Weights of a small sound classifier: trained on synthesized solo parts of chorales (CocoChorales).
Rows from block 7, named by matrix and row number. Each number is 500 + 25 x the weight over its row's rms, rounded and kept within 0 to 999. All counts start at 0. Numbers have three digits each. After the name is the row's rms in percent of the matrix's.
# weight_ih_l0: LSTM input weights (gates i, f, g, o stacked) (model.rnn.3.rnn.weight_ih_l0, 512x256), inputs 0-255
weight_ih_l0.4 100:550507505467514461495475504503497460485563504508462529512513522482460475543533516492515506496494505501462467476498524534513468499499479471554528545455485511439496549513507523498517463493460523503500502493487513510517468505466516478468496484497518475528481486473532488473483521507529534528482508554497475467506454460510504469523490499517494536510513494463469488487430508509494438501531475523505494489503460531489472506488500482509500507526521536480513491461496460554523508530511484507491472515495498522501498486540504535503502468509478488529529545511569482486477494462500507496485525542463512503498461486505500454480513523482489531464488503482459521471486462481517508504526518476520503531522525534575524424507519515525504517497489469494505501490489490504520535499481494
weight_ih_l0.5 105:479477463542492512500520518504479523477468527558477461453501468491495525495473506483469515482502500478506506530474489522473485535513512491476551460464518501535526459509501479444495505528499473501525516480489445497483532483518513501480487495476530529499511499521516505488460505495516495496486521493468517492469554391515506569495570513510522489510492486543457500494479534529470499453473556531524501522491503530509494474507496484493486503499487517531476499473499494494533482475513500490507462531499495535485525452515520471460459518505514507493548515483495530471486479513484518536484549483525465486530516490518532480499506504447475497503508471511487487505535533479489494506534507514493492483529487492521485479516535535511563490472550489552536509468513516501505515512497504
weight_ih_l0.6 109:523519498511495482469475506484505513503479500515486534484507494499542518534504503532506490496522524541535487498457513496504498475425482472470504488482521500526482432456494515516519521499509525454526512529472499486507539536508517522494486520455495470507556512519528452472496486478510539503538515531499504531476487514513496483501462522532496485466488495460507498474519521520481494477531475522523510508528505520507524505552538482502491501480481512497543507492507462478528518490500473465472479567522487458520531486512530548499442521484493478562516507473513484510454470526486514492520498474517505510512447502522518503491502541471429509577506485444532474494476520506496487528530514486513493476512516508496475457511499503475496481519493545493524496500447482517494484461555469
weight_ih_l0.7 097:524495478483481462505460471480537469536493532478514502501476481517465522505527529502472530497504470505534496485477460516488555522442535512479458556484541482490458510500490529464523492498458481523508557465490495542552524481576496544476511502508484505467514473506514502498466517491494512494489484484482534494489500488499504494515556520510534476524537511518479546502471519513427505494503528491485494513530514485535465456501527461481521469488446483495519463496499512487485511460495511482475499524484476474463487489494483521496490523535490475523477483522496523488516506477492514429531545472482501465493517519470528475528527497476524544507502521542522498475495525491485482477509486530468456543492483523486507522502534488514536494517503476496541461502522480524491502510538476
weight_ih_l0.8 093:490491523498508512475475526495521490501505513516476477525493515547501493512525513485482501502542514461513460530464547492478453473512507523474445459507567486499484490514488493492477526485509486479536457517502498555517510499503539478484507492527551507500492526496500501515463536517478522467515494542528474500489507492518480519516498493534517485493474496530518532512504491505493505538512517540438541537490532485481436487491511475492486492481471541467520485474515525549465440464489479500535476489515483495502479493465445514478465495526570528505484506511483505498479522547477521544509502506510500464522513480479506559456514514488510479491492475506501483496526458495490510492518498491529508504498437490569485482525467496503508527487509503515484570478545509481483494550513545
weight_ih_l0.9 099:498490471490506497458505511467504513498503504517481506501517500496494501526429453478523494518499454511511494512483485473502555509498478544479508522487478506526507503497503495517508450489514479544472543509536517495482499501495451478482483520491495463517515522497488493530518511466481497456500493482487489506522520534496532524502475515461511473520530419471550493479537525526530485515496431475531517481537515501549528508514504488512492497486481554513474491423482513541488497513473517520476517505511509509531454534501474511512510479510445445515563533488520538473497473521496533503483525505523515495500522504493513505482490488477543486477491479491529450493504478484522510511507480473525472545500535473500501505470504524499490469569544476482489444538493491482530466480535460
weight_ih_l0.10 102:545522506470528496514486520492505519500520483513484469495503539471514499497535545495502471533467500490530518475502478459539504468510484507497491429529470488524507532478452526476510509494501456484496519498480521455528503513498476501514473445486487497537528489498520484506442532497472502505475478500495513545466482498505484495512483509469539533507521482507512515539499521525461473441551508517496479486519546535483483531518518514465511468469519514491475491438473560505502511517482514492498537536464537516504489514522478485483535463508508544502517509512510484488527489493496502458497494501526489506525483511480502497528504526511492480530536471489488558508555448554546497510531477517448509475508510477530489526482508482468453508542506499456541491551522504523510465480470477
weight_ih_l0.11 105:488511567513537481483492512481498513481483529514494502508444474511462501486500495481499533507464492481508512471511529508478475493486460536521496512500455508474489504526497481507486495461513471436473474555477520493518532469497468508504491519456509493503488478523499493502501508505477457476416466532499499435509515485482492511485504506482477477482527528529530466500500496478471495491483497492487490523530475522478521497504506536533534500487540520509494504463497511512494483500530530539523446503530463481508516503538483539471489532490510504495517490496501503523559501465522491527526466507515470517509493518513536494581533500517504524611490505479514486507509509513491515466480438548496495512469523489482540496526489468526482500552454536519501515506511502536477496513468522
weight_ih_l0.12 112:464502514498536515529559495484466483521498499465468521456490479533494507474466504501511513504553500486503505497509485520527526528506494525573521489475513507502563491543475522463509521466508526483513508542486543512493522468452475500502512510521483490522522556468516517493484506498529534476530502522510508453524504490487529492521533511502493496494388531511482495513477517483478496459488456512499499477487496510519491486520473478507499499510539501482485551537508530485508492523521529501490469510505489553468492518473478410510473467501482521515447497484471490526492478503506520508482480485501499497518491506501492457485417471500467494496521452498507495540539494511484493504473483511504502518507489486503528513428497480535513472508523507519523520509476554472499483486478493
weight_ih_l0.13 103:495491507451501475502492526487494488468487500514486483495496533510499493527487529498485482512481490518539470466531508511481484499519514501470453478490467512527425529496466512471512508489512531510475510488455496528477544458528480502491498506466524522537461525507559533534496482490515451512502487532510519499487527500501478485495489518514532516508512469505544527467474484508522523469495498457460463514498490488480468543506506474506508496545508470481460501514513468495517478518468494538481484531522507537500486514501481466496498515472525501497528576497491522469496466519572527461483526494499528529497463499456525491521537490532564499509500486515456524523524538488459525496477545479533496506497483513499519477592505476474496455468498499492498556518467516468515485497487504
weight_ih_l0.14 101:504537460532526457512481492508498505517509467416480524491526513523495504480540494453491454495502549502509500509514470524476484511469526519488537511500498562515464506504483510478538493490554525499523514527524438516479506448495510571457494481505539509494520529483534510505504477507497505550462450526492519509484514467524493534458494488513462489521474481520520483503541491531511505462491511518446534454473514531504494482486483512487508484510490562472461500499494483509509518496501512495499541461485514511496471475495493502531511489515528482510526516522502530501485462507520507460472516520568495455509479506516482516476507481507504508498504478489485514488500473532533494501478506474520478476471435504520528499498492499575494470533510435473519504505467492507520512486472528
weight_ih_l0.15 105:502507491522535472466490500493504465484537547503530503467543479465507523537486534499516497494492497514518489501496543519460482504487519516502522499451477463529507496474494546518453472462508472441506474469433543491478545587449500460538471520500504544466476562506490505496517507483470490454516510544533467516488474484516524524477495507542477507517488530484504462485487526491456526470520515545482515545498500472504477449503491483492506503514506521441467486507490550504500498516491493500470493514501490499482499498482528497485511504468535487535511470525538486501499485481532509480510513507525504523478476511516498482512502500447464513508468488485522497510473538500456484473506503508482534523508495497493512472537546472485506490500530439464493528523527503474507466488527518
weight_ih_l0.16 107:478515518526516447513527467513520510522480487499478541542538498485464496507532505511552478530539542481571468474519495519497501459491523515507469496454470513542513503514465469485503539502516539517472504483526505510479497458500470508484509523455463502440482493487514490463467532513543436456464495511483463492538440512494481472529496530542502503499515474521508497479525486512479541493479473541470456501522486480517447494494459477500468533499479502491486547457522487473519516526490512493502504477530480526518514488498487500472474530520473500495481488514520508473496508501449509490481558496532492489501509518483523462528516536533462484503523495491476505469534511550498470480467463504508469512499537528516474488544494539516475518515546495492505512495495507533519512476511491
weight_ih_l0.17 095:552462519515521510502479492504500513522516505501458438525504475516504506489522543484493484449507509546512489472526472525437473493508508556517545466531520496441515445525523486488476465513524457474530542494517496512513507498491548502515521511493502490510461499440497512488568523478449532497495486520467506478502541505539469541508522479506465454525483486511541455520502503523481503486498530536540460474509507501506448484521502470523484545504507496560561555490509529487540472511469512492539475513475529487500503460502443500457508527500513492511522480516491479530468477502479498510491532509486507491476511474485495491499459508487483497531527534525499495485496496487482471480481506511508481536539500479513490502489502522516484492531531487508491517504537479523502502466485481
weight_ih_l0.18 096:470507498516521486490520466453513539451510538508534504499485481482448505447492564518517507481499499528515495504544495490531573504522528522462485470514511528468532526471491485508521529492459511505479483495512495502474475484516508510492485500484537543539516482502520502491525532488458490509475476489513492478545498489483502493491519491524462500488497442435498479483520491468500512509509481487507480467477519495538502489473516478496551533476488529499539517456449485506487506537520496526476513533477501520521503479509523497528461510519509447487485546481523494521553491511508517510525531455497526521527476542527503460491528489506485532499479537455478495501494496505499506475498468475537477547513523520484507500536496478479555490533519490434537481457530501538466520468504536
weight_ih_l0.19 094:503491520499475480453446493532462501502476496527500486491478478496477564496503501488506473505523538509438528514490503519477525558514531470495502525469488440498470477544506545526500539530497506499520507500473534481516462442496524517494482510518478537503501495507454485515537503459513527475495489480521460497529462483491485530511489515458487512510477498478482493498497462530555467528493518494506506499500473469464493481528491552510518460511480485462534522529509441521476510495444540516523453520468554526502542513523509525524496498523501532534482524444504492471523491519499507469449515506553505515523490514464471514483483532503506524500494484529434505474542537499481513501469510464497521491482501523492506496460486544486464506518492503506518473505498492508484467527511493
weight_ih_l0.20 111:523509510497511527513507481496480506499496522500478467474529537529535486551457488442503520532482498475504493501487479510482535530520523539498485533455503535512495470511515540477515478525528484562524504494475527482484499468502503514495500508471476512536446503514510503539477500528474467487532509498505472480529511497491507484509487501465496483509513493499477494491478517495530519562501493470546521486484447529468524506508517506466509467458489494462511522473523460534508469485452513501536487539520504487548470472503513491456448515473520514498547495462538453511488496486531495534514498505536552547503477490506482530491542533491526495527462479509532517501487500525519474468510537451492490498476503476477470525493542512436477485453499507513527495543514457487530503539455486
weight_ih_l0.21 100:482505489524508511465553491523514490514531494482503521491514484524501470505438485470448515513487495546453514507501509508490500528490477501551501469498513502488511511451488496516503525459491484494491496517538562496509506455474528470514449490486490526472528573556462466520476526524515487516497499526479503491500525474507481479536535492460560498503484515555463517520486528501499515544553517469528500515488545451483480509478556478498520512496515514494482498527503507483544530510485463510517511499506472535526544495545475516506483480494554507456479509459505498534537515481529499458493540540491492461505462457510489486498495508524464528490468526510484485484508434485531490501481506516519497502482499549485507498489502541504472469505480498511519545491508516506513539514500519
weight_ih_l0.22 098:477498554504487501466461507496459492511558494527524492498496500494479469471516493489484482482523463499473554524518476495516503522540557492503501491509507481519524540493490504453529499467480468461515484531517485463501507461519559505489474514530505480488557458507453488467491521492498497446521526471522513531497535507506486411497505534506501513543510476495509477508464500507496490482517507466472486492475495504506496481504533493493532532449448511464455497476463431504524503509502479470461483471529474535505485500499490539542492526490491504514499516498500498475476539482539490485488480494521467523500492583501500502465514473473471490480491504496517559500469513507541488521560499516491489525506497509507520492498517528496512492523557509515493523541531504500498520456492475
weight_ih_l0.23 103:523475502486503504514513497492507508498488521498515466517488496477556496507543504465480519487519492504483477434517482501530511493509499480481441553501462506500529519534528487526545482475503496483540527511492440507501529496513474527521532496504510481503504548519496499498537526489505539455461496487480527499506527493513482499464522474512466451491500504477522486461545469514554475534493470500488497472533500496510478571498480541471504490466495521510504499472468520488522523477428507528519494469474550523477470502507497541543521530487506504478474521469488483512484544523516510479524465546555499494467533458503521544499506471481502464507507530493493473455539513493499506487487483458490485512518502512541500494574478494514487504551464503495480517475544475493474487500460497
weight_ih_l0.24 104:472504512512498481473491496491501507514470518472483492503476511513564505482447508497513497472544483523500514491516485490508565506508533464517508508511538498514500482528492489509504508506519497502516485483508511430467505526527495443474523513504467530480492501492528491533479519495510477509495495487505462491545500482509470512499500516533519504487502472450466498482546507491511513567517489496482494512507465513468523501471489542548515529550485538506471518453507503507531511499535498452478507536491514496516482500497477497520505469496444517452484485483476480500479525507534435495512473493480502469535470504474517562508495518480514464471455491455519510516487501553499462411486468510477524519473440524474483468477508505544503499524482511531514525513482544473471555491531514
weight_ih_l0.25 104:501502544467432495517522503488502519526472493561489503548483478472519443509497504429484512534513503496494496501463488491551533508506464509486523478485485506546502545514462525517467464490451532518492472496504516464518565515434514518526506534509518524508513480524459507487471479504500507477526495518525519512472491557486494508513476491545502458514499495521538506527507460479452510515506481496494516485519451524460516498489499481452554488500491518491503507495514499508491482467498490506479530498464486499581489485503517516515495492530478519466498487486450491538487501480512484489526532485463535507514449450520508498485532485479497511512504514490478509513494523473529483521495518494542496497565497505560507515529452474517523522493518460513469519491482490524510519510479474
weight_ih_l0.26 095:520490511558486515469483503501534485482508533532528509506517489503474458542523516536481544494497506479463480496510509530487522512511504481470500498524542516501477486474503508485510448485512476425505478482490470462474494498477495534520463498444475514493520493581503495486515489486501553467511475509521490499510507490530500517465508489523509495511509496478520521464483479518487507465491537502505503510508534492497494554509457481546527495515464481488523503494514502536508497517482541497553486523553492517480469508541511483538495474507547491502482454500484444494503461471500491497499518491495467568518484526487508532515460503497480545467521473492521526507542536461513492478494463502479488493550502519461494521509508488530519453525480475491525433488487479537504426504495522
weight_ih_l0.27 099:474468470480494499498498479506488501491497493486438510490487471488460489535532504521525498492442515478534559505515456505511545489497452505541522509518521544482510493489465486526523530500505487481498549528528489539482478495520501498518497527480468515507483501521524485537496502501514484481503526504464491512564538513465495516478513516504483490513493529502547489507486468472469522460487467475502500529545512503475417537487507490538526546497533482474495476471538524446500473481529506460469518500501537473481489524459525525511523504502565531478510485466500504481496486478494487498511490523536507530470447543503560503484484512502532490531502488499503468490513516458439495512528517510491541474493534510516437507538498515540513512528499514464486509519529503525509511526506522
weight_ih_l0.28 102:414500503468521507474477514506497521494492491489511499501495535478479489518508502465529468504512520500456494473538501515535502502471533507512478496511496470516513517479512509462501510480522459441530511513512484465549562460497552490540496482476464534521508500454500542484458492508553516475425467496470495479534477478472522469489506509506535507478453435489488516546502492525502484521491455502528503491508524510481488513501488487450515501514501548497468536505496548509538463486518484491497520537499539482482460472460488511484538475480497506520522547498498560453479530485475460511504515525481546538456478516494488494502490528512504476504501514486505495497515540494518494468443491457473502531493507501494517500508505493479495457500483477522499492500492492536486517483458491
weight_ih_l0.29 104:529522524512516499492493471504521447522515509457496487461486473492464524478525498505493446503563466473529484488553510450509551510524486503547516463490535484513509502522476490495557510478478480486489478497498429501505495442470511481480520493447477505521504479507470522517496478508478494487497493519489512468496507487498478484451521454506479519513506461549450544563537475505491514528513452494538483534504515509480486480521469460483512486521508484466497569575522530493557489457497490496481495517519521519482478506498503494511476500470508511501506483539501520523496489489490506470530522499496508497495533527470512494509505485523526463535491491499505555524530514549483467507490522535484543485488497511484501530521519492489461511476510494506481475475452509476470472479497528
weight_ih_l0.30 106:467469483557486531514434482494488496506552516526534502518494514504543509520436508538504496494504511477516483519534475501510487509497490474542422561477526510520519456504472525492508466493479539508478511485465458515520498503568474495481525541498504536532566511517540471462491498480485473477491517536531483539466501477521469551471498462565487494507506487526538482520497511496467495499510512503502461509514510480475521510486499463509509512483491465480500487487456501507524505496500463487488451513474513494487439489500514528555496510506520503520536522535446478490520509483563487485528476558462529494505486519500497521483502499458527507496480500484491489485478491489511529471502479472526512525499497503516479499551483513507514521500501465496539486466476517506506494510491514
weight_ih_l0.31 096:450522521510540487478467477471527454497480516506543468518529515458524500475482480489524506513495501512522492499518517524526494493488554486470536485500554532510458521510526470482504538526471525530498473533524463457499498501488474502453507515484533525524472505513508480496459484484428468488513480500522501482466532523535480494509468517495530515424484496478536490494446541492528522508475503500486502525486518514513494521486480476497512514499494447540519467542505512519493516500551532528505523461503503529472479460499503442502498496530486495490441512434486493468519464541496475557495513487471508479526468477493485534486504478496508519546503518491487503527520440506541498477545521505499498493479507510514495508522503513541501481498524469488484535485471518506501495448486478
weight_ih_l0.32 100:480515483482470494522501483511475500487526469510501491480507510498472473491520546514499504521532449435505498486518483517496545510508524507503526518507490532512458517507510548520488451516503518539518501468534511533520475492520434479491489492489489480498465516511536495500506511510527478527524482516480498509507520481464502515513514488529488484540441506443505560536527542474494534514476529505435493542497500527512458510502506491513548551533503483534482461515505522531492447490445471503503483546496532508509507531488511444475481488499485510514481458526524487478529487489516496469510499469498484500520487479502493477480497495527512532486558505509493490494491510462464521501498454455495445482431480515526490540494488560501492531546549514536473498497472524500493496505522523
weight_ih_l0.33 104:496519520495500530526525479515528569497511469510472484484511501478530523493494509501486485492499466506464516541482513503491495508524515478541464528520454484513535488511485501528507510480484498528505530514521465476502463431493504524505528492505482537501506532474525498496522525445529489491484485470504536524494515471535510501489532503494490531513476488472529520490507470486502488529499500476441504488490488522456479541504495508547545469480475492506517500542478494524512546541461481484503491459493461515493430465515502544532524512525549505509528468458471459483478537506483500446517527533537486453517506504475508493442519508544502542490456507490485473539461506499501472532514455542500513489509483500458508518556454487500480520529526509509498495524450527494516522501515515
weight_ih_l0.34 097:540501532541461548505451523517481526519504471491532534505503524497497462478521496524554522479504499485424510498528485489475518500499525519490461559488481488466531513496510479490479519522508465454486490548513504514488515491481522496506543504505543443511486477532530476501481519497465480479511506462519522494494508498521471496449511490518479503503466500533502504513507507525495476498498460491459583465515517489480487533484524524517500458478505466531463490533515472507502524483485516483549466515498446523485546514508489475489514517436478466492497485523510490518504527505497534507543482558473491495520487507472494466486470498540469511510494471463504503524532496542449503497500525497496473495531522487488465501454477507514517497536528517499479517513483541515471450468499464
weight_ih_l0.35 097:469509512498522470532491504427484506470500497492512498481496459502487548489489487515508510502506555480474486491539465487521475583522449455520472485469450492503477488502477529505523500482477440529498507560507498450518479524506501490463532563504475501510494519515495523578537497512528475495469495514442497493519468488466489467470504501498504467419538494516520513507523522544470508528509505488510517484494475508507498509496503501465490494508494503483503485522504494536498475521517470491484498476489551498511488463503486509517472513468504523499498519506519496483456506496500477497499509522526489490509515529537511514518454473496512501564540504498499555519508522447549500556482473497469491520516509489463471505508472476480491496498493495478475521489522494520489498437472540
weight_ih_l0.36 106:525477509519509487507521475522537499487533483476511509450482493572485465416468492519491495505533509527489587488502452484480520520489518483491496515491489502500466520487527479543490488464513531506528491523531502484530469546511537508519518438448493483514485518527494515504495516522519502507492522508567506531510544506499514514481463520520508509452540483513530515500485492485546494468487541464452473520530513501486495508475517498498471465480552500515481484465476510476500473503515505538502540486491492549545488482531534534462495521510491480479502496478471520533505471524497464476535512491458483533510507491476465474471490548491500469478521494523509513482524486483529498491488462494519526512485499461498525514499507468479476489564484540489486489524515479457496504519467522
weight_ih_l0.37 102:487516509459537535516531492519534476503506524521506500483540539511457546497480500486497527511511501496536481531438511504460487494483503505490471543497500505532485522492472461458495514512515482507512554544512499495489507500475535505514504490473440482435537505486481515546508513541483519495507537508509468504516496515520468495503418494526479510514526538498506517481523512504465490499530481434480502488529486543535552493471512485468489566472493482465511470523486487515503509502503478489519513454459499490502490527497523519522497500492526487506470479518513494465523469517467496518462507465454515485475561526505518500514501492490503481447459503514461513506464513455488535489546529482502507460480511495512490502551513541521510516513511431510510491513488499461463502493469517
weight_ih_l0.38 104:508487471462494529496482477485552458507444513542493467554529474536478497501504489492511539512457501474487552473531466506482468460468464497546483493484514494463465527509467493490497510487538510523501514533511500536477471484510531541532537500525478522476497443507509541486536527505505507544525487426502526498505500492460496492509484502520511472537505553489494521469490563464499530494512488489556505485496483505490434490540491502503523527478469479488462494497473519454472518492463485469547527503540526492461512508513468494488508489475476492513498493472482488522516486486454520490482537512523537486507503505461491547511533463497459521487495500487495507512490506526527502547518503504513532484547517458522482517509468473494495477497510500472458514481532501471482491524509509
weight_ih_l0.39 102:508457511523501542521508518473514495484538522522508492524484484472494517527492496515480486491499494510532454507514488503477540522501539495486513484507553498560512505547491505473510469488471523486539499468508492518476515505480495507485512509458534506534502519505511517511520503539422488548449541497462532473477519492462478515479465501501468468493490512517483551513516504476484533474473544460507480514463494509507486505531543489489503529526438503461527498502515502515471484462509480475523505509523533452494535499473510471514481471521495470485483519547515486509517580431509509517526545470522503472500549496500513514482492473508490483532486477468535528539538496531509531548480520429528509513493481491493491483498470493495526494477461511480501487476540489478473509485509521
weight_ih_l0.40 099:504454499545523539481490541503495487472508497504549523500530479543504550500520477540495473517490528467466489492526493519463506500471495488517482461515489492559468504456526498505540492507499506523481550547478480511449532481458497520479505504457542514515538503572471450514503515517495511482490510501486491487511484504498447492498532547526516483519499528500465492496495525509502509462491485424496514503501526505534557460545512519519530502491489518496493472507510452475482500478532462506492509495514545511490457502514508525510474501517544528513513528483521518477478530471494565515487502481487467486514495499505519490510529509507488508500479525489478476494471542462463511514487575498471483505484465495536549490502498501444478447495488525517463518492486505513478514487479498
weight_ih_l0.41 107:496446455459531471521535508506503502478533487511502499497494538491501511506477490544511504494496538489510489484483490511535457471485526526510489466500507503554484468499539517546484487525482506492484500430477530508489521496476511536531515540535446520457496485477520503486523473500478487504469513545500510461519478476489492491470501514509461531533524492515499514464509490461490511508501511521506499492465522519515487508512544522485484508487528542488529489435525483480510522523500490514483520466443441500496504499476456483510503525490517499509490495500447524508475548485508512529552462542520456508519500468461490486559472602518485526503494499475461526477516522496476513504484495488482466526529512502542467520507499521468499477558467456480498496479507526496501502499478506
weight_ih_l0.42 099:497515518478525504503525509512533520506500507533492497498519503566554482501497465522477510480519522500504473487589532550488473510516510487487488521504512492475510502465507518484502485467503469512513484496501500498493457461523464487492547493527475521514514457508506491533403495540494483490484522561487516540476499540489500545477495487453512509516504537506510491503461489518519500445479525474506549501518541532504478491494504492491533508527514504492430491507497511554487525519503456490533492488512487461453549481515513524521488466520470541497496478465493493464491517494471532536484484493553514498525510481517511472461449463495481489522458494498530524510503518462475518513507490509498441496518508529463504484482457484489526501486539455523503508520505503507475508472504479
weight_ih_l0.43 104:494479471507518576519490413508460534482490483535487475526523528488498516504529522503488504484503466509501502531530507468498458524495501515503512493477525478519463521553488513497496486523504480543465506507527539516493506492528520518476471501511549493516495505515500507517565471465553476506480493491511522488525477474498480499470485496536448462516549487486504539529507509525507508483487452525513520513487439462500493504489496509477479531514492504488487507438515491531561484500507517496442526501495515512525465455537461504486478486486520499463521453486520528481515473475517545550462529500508479580555453488513506515496510484450470499463497489492502494484481504467518494498518532506503483523552516497497480487506475463497500504508520465481497523494513504499524495505471497
weight_ih_l0.44 096:469493500482508513504481512510510516507526493500475545522494496490493499510506498512487504460494489512488600435502501488548518468459482500516507509476478500524505502509509506509563496527551509499491514430494517451477468510510507551508522487524464483499513486465550522522499469511527542486479505491522527523527513489534500498471505504503441461442495487493467497520506498488540501513527502501509504500511495496446504498482523515517479431485505492511491529505522498471492506512492505547491492544495535480502463461536509530522544484503495547495504551554522488496503471545502487496517487473536496510483480496468504498519482511537493457461485474489500491500506516565518519526513537519513515514537499535522482490487505497486523498475461536550481481538513489492457472556554504
weight_ih_l0.45 097:475483480516512507515477431525502551541469491454482485450517515531468543445499466482532451543511487514488480521533464499499503499489512525491497492500474498464532513505507513492504514496496506504511464495541469494493517464448525480494526494516512528468541449493480515473497516479494526453522496457477497530512523483472509489511504484522504508556501501501505532503472490495479536470494503458514472492483508537523531549458517517488498483539500478514474501496533511500537484478510478485466505472483475503471519502514470475429561481482466469452474489536529489480552466508521516489565511482488513486475479502511532562482550515489489483532492494496529529477512518519518516515474505502510481483515453517492500544478470501504505521498470517477524483543497477531519504514505547
weight_ih_l0.46 098:519464508520477496459510491486506512508533515457516526531460526501490492483493497531512500499490501509503499487486493497517491485508482457507505455503483516468550485508487534492462513509505516495547478527465515465519528461516504486494483537499494449523518483471481521531473484540537493527496499481510448462467530517508477490495546503492544568529497490585509532460494541506527515509544508493477501505505515520482523464526497484520495497507522485504511501534500445496494540495481520451522519513435504500523503464495497531497470498449513506498519478479470521482541481471501509511509444481476484515493462483522526497531459539483516469492489468533486478490481527504490515518519492504514537493489486523541482507589487499474527521501480514494511567525467499472495544472483550
weight_ih_l0.47 103:520541512507461533483515485504493514540481463463487486531472469501472513502496550528545523506514475527435468485478516508470521523492506493502480525551536457514512486498507511485498528496445532514503504486469483505516526466494482516504487561532485448492521479505447516505491492511490511504496491489540493541509496462504479518532525495485556507430477508455481510496517472518495506474536493491497488509509487472506499509488510491535519512476495525475475503475490482478514489532463537551504505504503497510513520495444498544515480509530497517488509497512500470523497550499475444476491554484504524484520479474505485472490480497512481477475503498498503454507477511450488506491507552487469536490509468510500495499502482509488502535474494516487466565609545480492548488531508496
weight_ih_l0.48 109:467524474481499518496513504484495525497482506570477532514481460476471468483491477517520499492512500461512506500531501455574502489500527479490504538498472564532493465503490549539497481499522471524497493471500514462484457444491502525483517466457485474491534528506467513523534506479495499502448487501510502487487489494494476478469491505499533511507506467521466458450488492512472515550426484514506507527491522506483520473556533502519526493510514514513489473440526495533534507482447497498502475521474533493496489476572537510564503523518469507495494469495530480481528517491546500479501525464489542484490475491500494507495530528520488491520494486461517500520495499526436506568459535516509510511527533526476503521499507517492473489498499475481508472506507523535501490518504508
weight_ih_l0.49 104:476471482491500467513573471512500514478415500471476531472505490503495500497483519492470499482526518501547484535449501509443491488491523490494495488516495502497494517488522514516502496489510479496493539519508489484503498464463504457488511444495509435499516524509533444562563519491513522504533519468523459485495454543541512479459511545493526535520513503493477521472492534496521466474532509470528492522469506523537465466507507494515513460509496472506501489512503566521508478504499542467524517502522480411487497491521480513502547480527514516472531495513505492504505508503469508482463491497525459482527504518529496510496471496471472508467503508497524475509464531477504510531515514508492511540489524498478504493517463537485514571507502496508502524527541496489498548509513487
weight_ih_l0.50 103:466527502489505477530503524459555493501558435469525532445503490468477520497513506502477519498509463494471503483475597520466512483481515505489471491475444496521478456474498472504508554487487487491536505486497520522496506506492528534489519500495489482480482515501526489508493466567497473494533554515488465493489515512440485457493489504501487502510533496485506492473470518461486503490477518478485503494487482505540476496499472527520495533475477494498514526489500516490485494456490483503496490500501475545540546475468503494527481518554524527512491517505521518540495498505526539512476528498503505483464510477487523492451467484503530515516516555542447502529510444488448505520541513506494471494453502485529524490534514477499483523524513504512530551569498513504496490512511501
weight_ih_l0.51 097:491505477539512507515545519472449464515512491480488507487494517470497442499404513497515489453522532456514517497490505491536489491509499515503519514544540566483537508486510506482530495521493537486476460494550487504529494475512530483506498507515478537518491477499475475509533494523539508493480514508525510530496501506509486511494476501530507522494508542502549504468506508507535507456503521506512525469477517529534503539504496470476505489478484459463491523495465486497515528510480529506492525495498574530495477451474521556494534486523485550480495462525477496494552536476544477494480513494503511484434503484492503496523504539506503480490582476534506519460505490510466493513497523487506489470445534461500498495514531501475467483487508464515482472456497482519513510481532500
weight_ih_l0.52 096:474503524515545529507492482534456482495503485546511462490498504502506470494476465488464473506506462517507502510482501528495467488486502512517503476495560457525522537519498543498475521459486503495492484510495506482486497480517488501507545534502491513497485506510452517489528471507534520475510501492512513509482493494491487441484533486487513549525541458508486492505492538512539513461510431528539497514485528460529453544499489473535459488518475471531486501489522538526471493511494448468516496531497505526497500494450494500493490484445555486541559512506505550450500530514500526505513555436488484501496464514525498507491480490512503494485498531531498495464489503520500503495503465533493469516440534479469475491571512461522485487475551500479472528504509534505503507481477472
weight_ih_l0.53 107:533495516447513541494527491452496531459556511524500507470544471537479463514497485495503534494556498482540478500526513531441479495482510490472456480499505543471497499504506504558550485475491536530499505499513481484478489496483478506504501503457463498488526510502499495496507492493499465480465499527496516491510484508555424532455488504526495504499555502496480492505525500495529479491491521507557412471528449493494499537475543459495487466503532505548482488521529501475492483471517509504527489507504512489547537490488498481495503478474491481543526482497448484508482554490477480569512525519483553493500522501506508488489513498535489499452504504499483477480520474476509488514509485491498531523505481525507496511525529477487467514468534480459496535508505489533499522475483530
weight_ih_l0.54 094:489516472512526510472556494466532494521499533527499459454496476475519498461559517518474559547520524499493510513515487425457482483499509485524494523509467449505527519501527509507494536489487518500525553522528492500506568478512513542506503509493521462533535480462508517540485533511530519499519496466518508501486523501510484515531488552526523472508492470505488484512535526514516515479490458528522444515480468526558490501491494445496527481515489489481467468493511523514478486473463512506491495481529515482509477521451498530502500480509485447521503479521533481480495466508534494509500490521563522491518493478523503497485477537513483487487455488507492530506490490494484498460470488483505408484525510455489515543468525521499474462493506515504483462490494525516491500472493497
weight_ih_l0.55 105:490487483504540500505445467473516509491504469509530515497468508492540473525518477537502526487536491508500441504527551490488466439491506544468485489505474482491516472526486521525491491508481524486580517460473513527470512480473477519510473504528473505514523490504427450544517501517496505461506505483501510516504547538537485458490505512487522484515502480494492466494497528459515522487472493469514503491484519497488538492522505563509472533540493519487474496488469515501477541515496478498527469516482490518473499495502510480484499487470463498518534482424525499515525447490524506520515453497501423527492486473520514528552529474533484434535493532502495472492494497513506502497512539495521469522498520540516532499506512475464516516493535485527512525510474476528484492494498459
weight_ih_l0.56 107:497489504505456472526503480488543509497493480525500506523540477525491524503556537449513487522517456519534512482474491511489520514461493501511516503554515471517526491525496534511532467496456521506506517499467516503491487524486502487444517536510521489506506470499508543479502481547477509507556521481463512466499448482484505427542518517511474494498458527565472491513498562506510500466520521490526526485475507497484477515537455473521486523546529521515519520458528475488467524481524518479482452524507523507485489520495443515471483531450467466464534473506525518491477438492466500493523510485505485548503492476506470492501476469499489509521494482519527544516485532493491471460511542504507468479453470524494513523499490497489509523519491528503539464515474497493509491495535480
weight_ih_l0.57 093:479465497506515504529466480501522525488495482505525505526516506487502502496502527502495498510473512521480513475464530516521455481501503474525513508538502522496497504493476493475520480515478503462456498483459555511505503543489537486469495488469469491495511528514544494491525507513500471504526499506478544488475494479514497516495532489511529516494478563517452552450509468561511485538519492513488509486487495516505476513495483484514530513515485489495531478502490522559485492511472471529530499547522546527472510488485491502491538566507520475475527473527530507489471477503510461511481495471479508497539494514459542481439446481523537479511484444502558492488528479512483513438492513481518528457486488490480503555519527476483481506548460493433487492501516525452514502493468440
weight_ih_l0.58 105:512491528480494486487492485552500505504486557484484485502528530473507477512524521494486541486509492500503538486544556539478538498524423536497520492494517516509497541512481469545536513519483475514476476501500502518481469476506478481510463526512506466526504508490488520515508499478492491484486525500541527501529454501522511516483470489542467504497497477464498517484530514484542474485467527491431492514493498508472508491473548520513535474512531525510473490501482465485507508502523508503490446505507449467502477476524495526483450528477549507468515496503500449544439544478497540504511510488516502488524498492465514538481542496501498465511538523531506525460473503502537425540482499504480502535510495535484457537528484449497513498494490508496504491524483483524512551455486539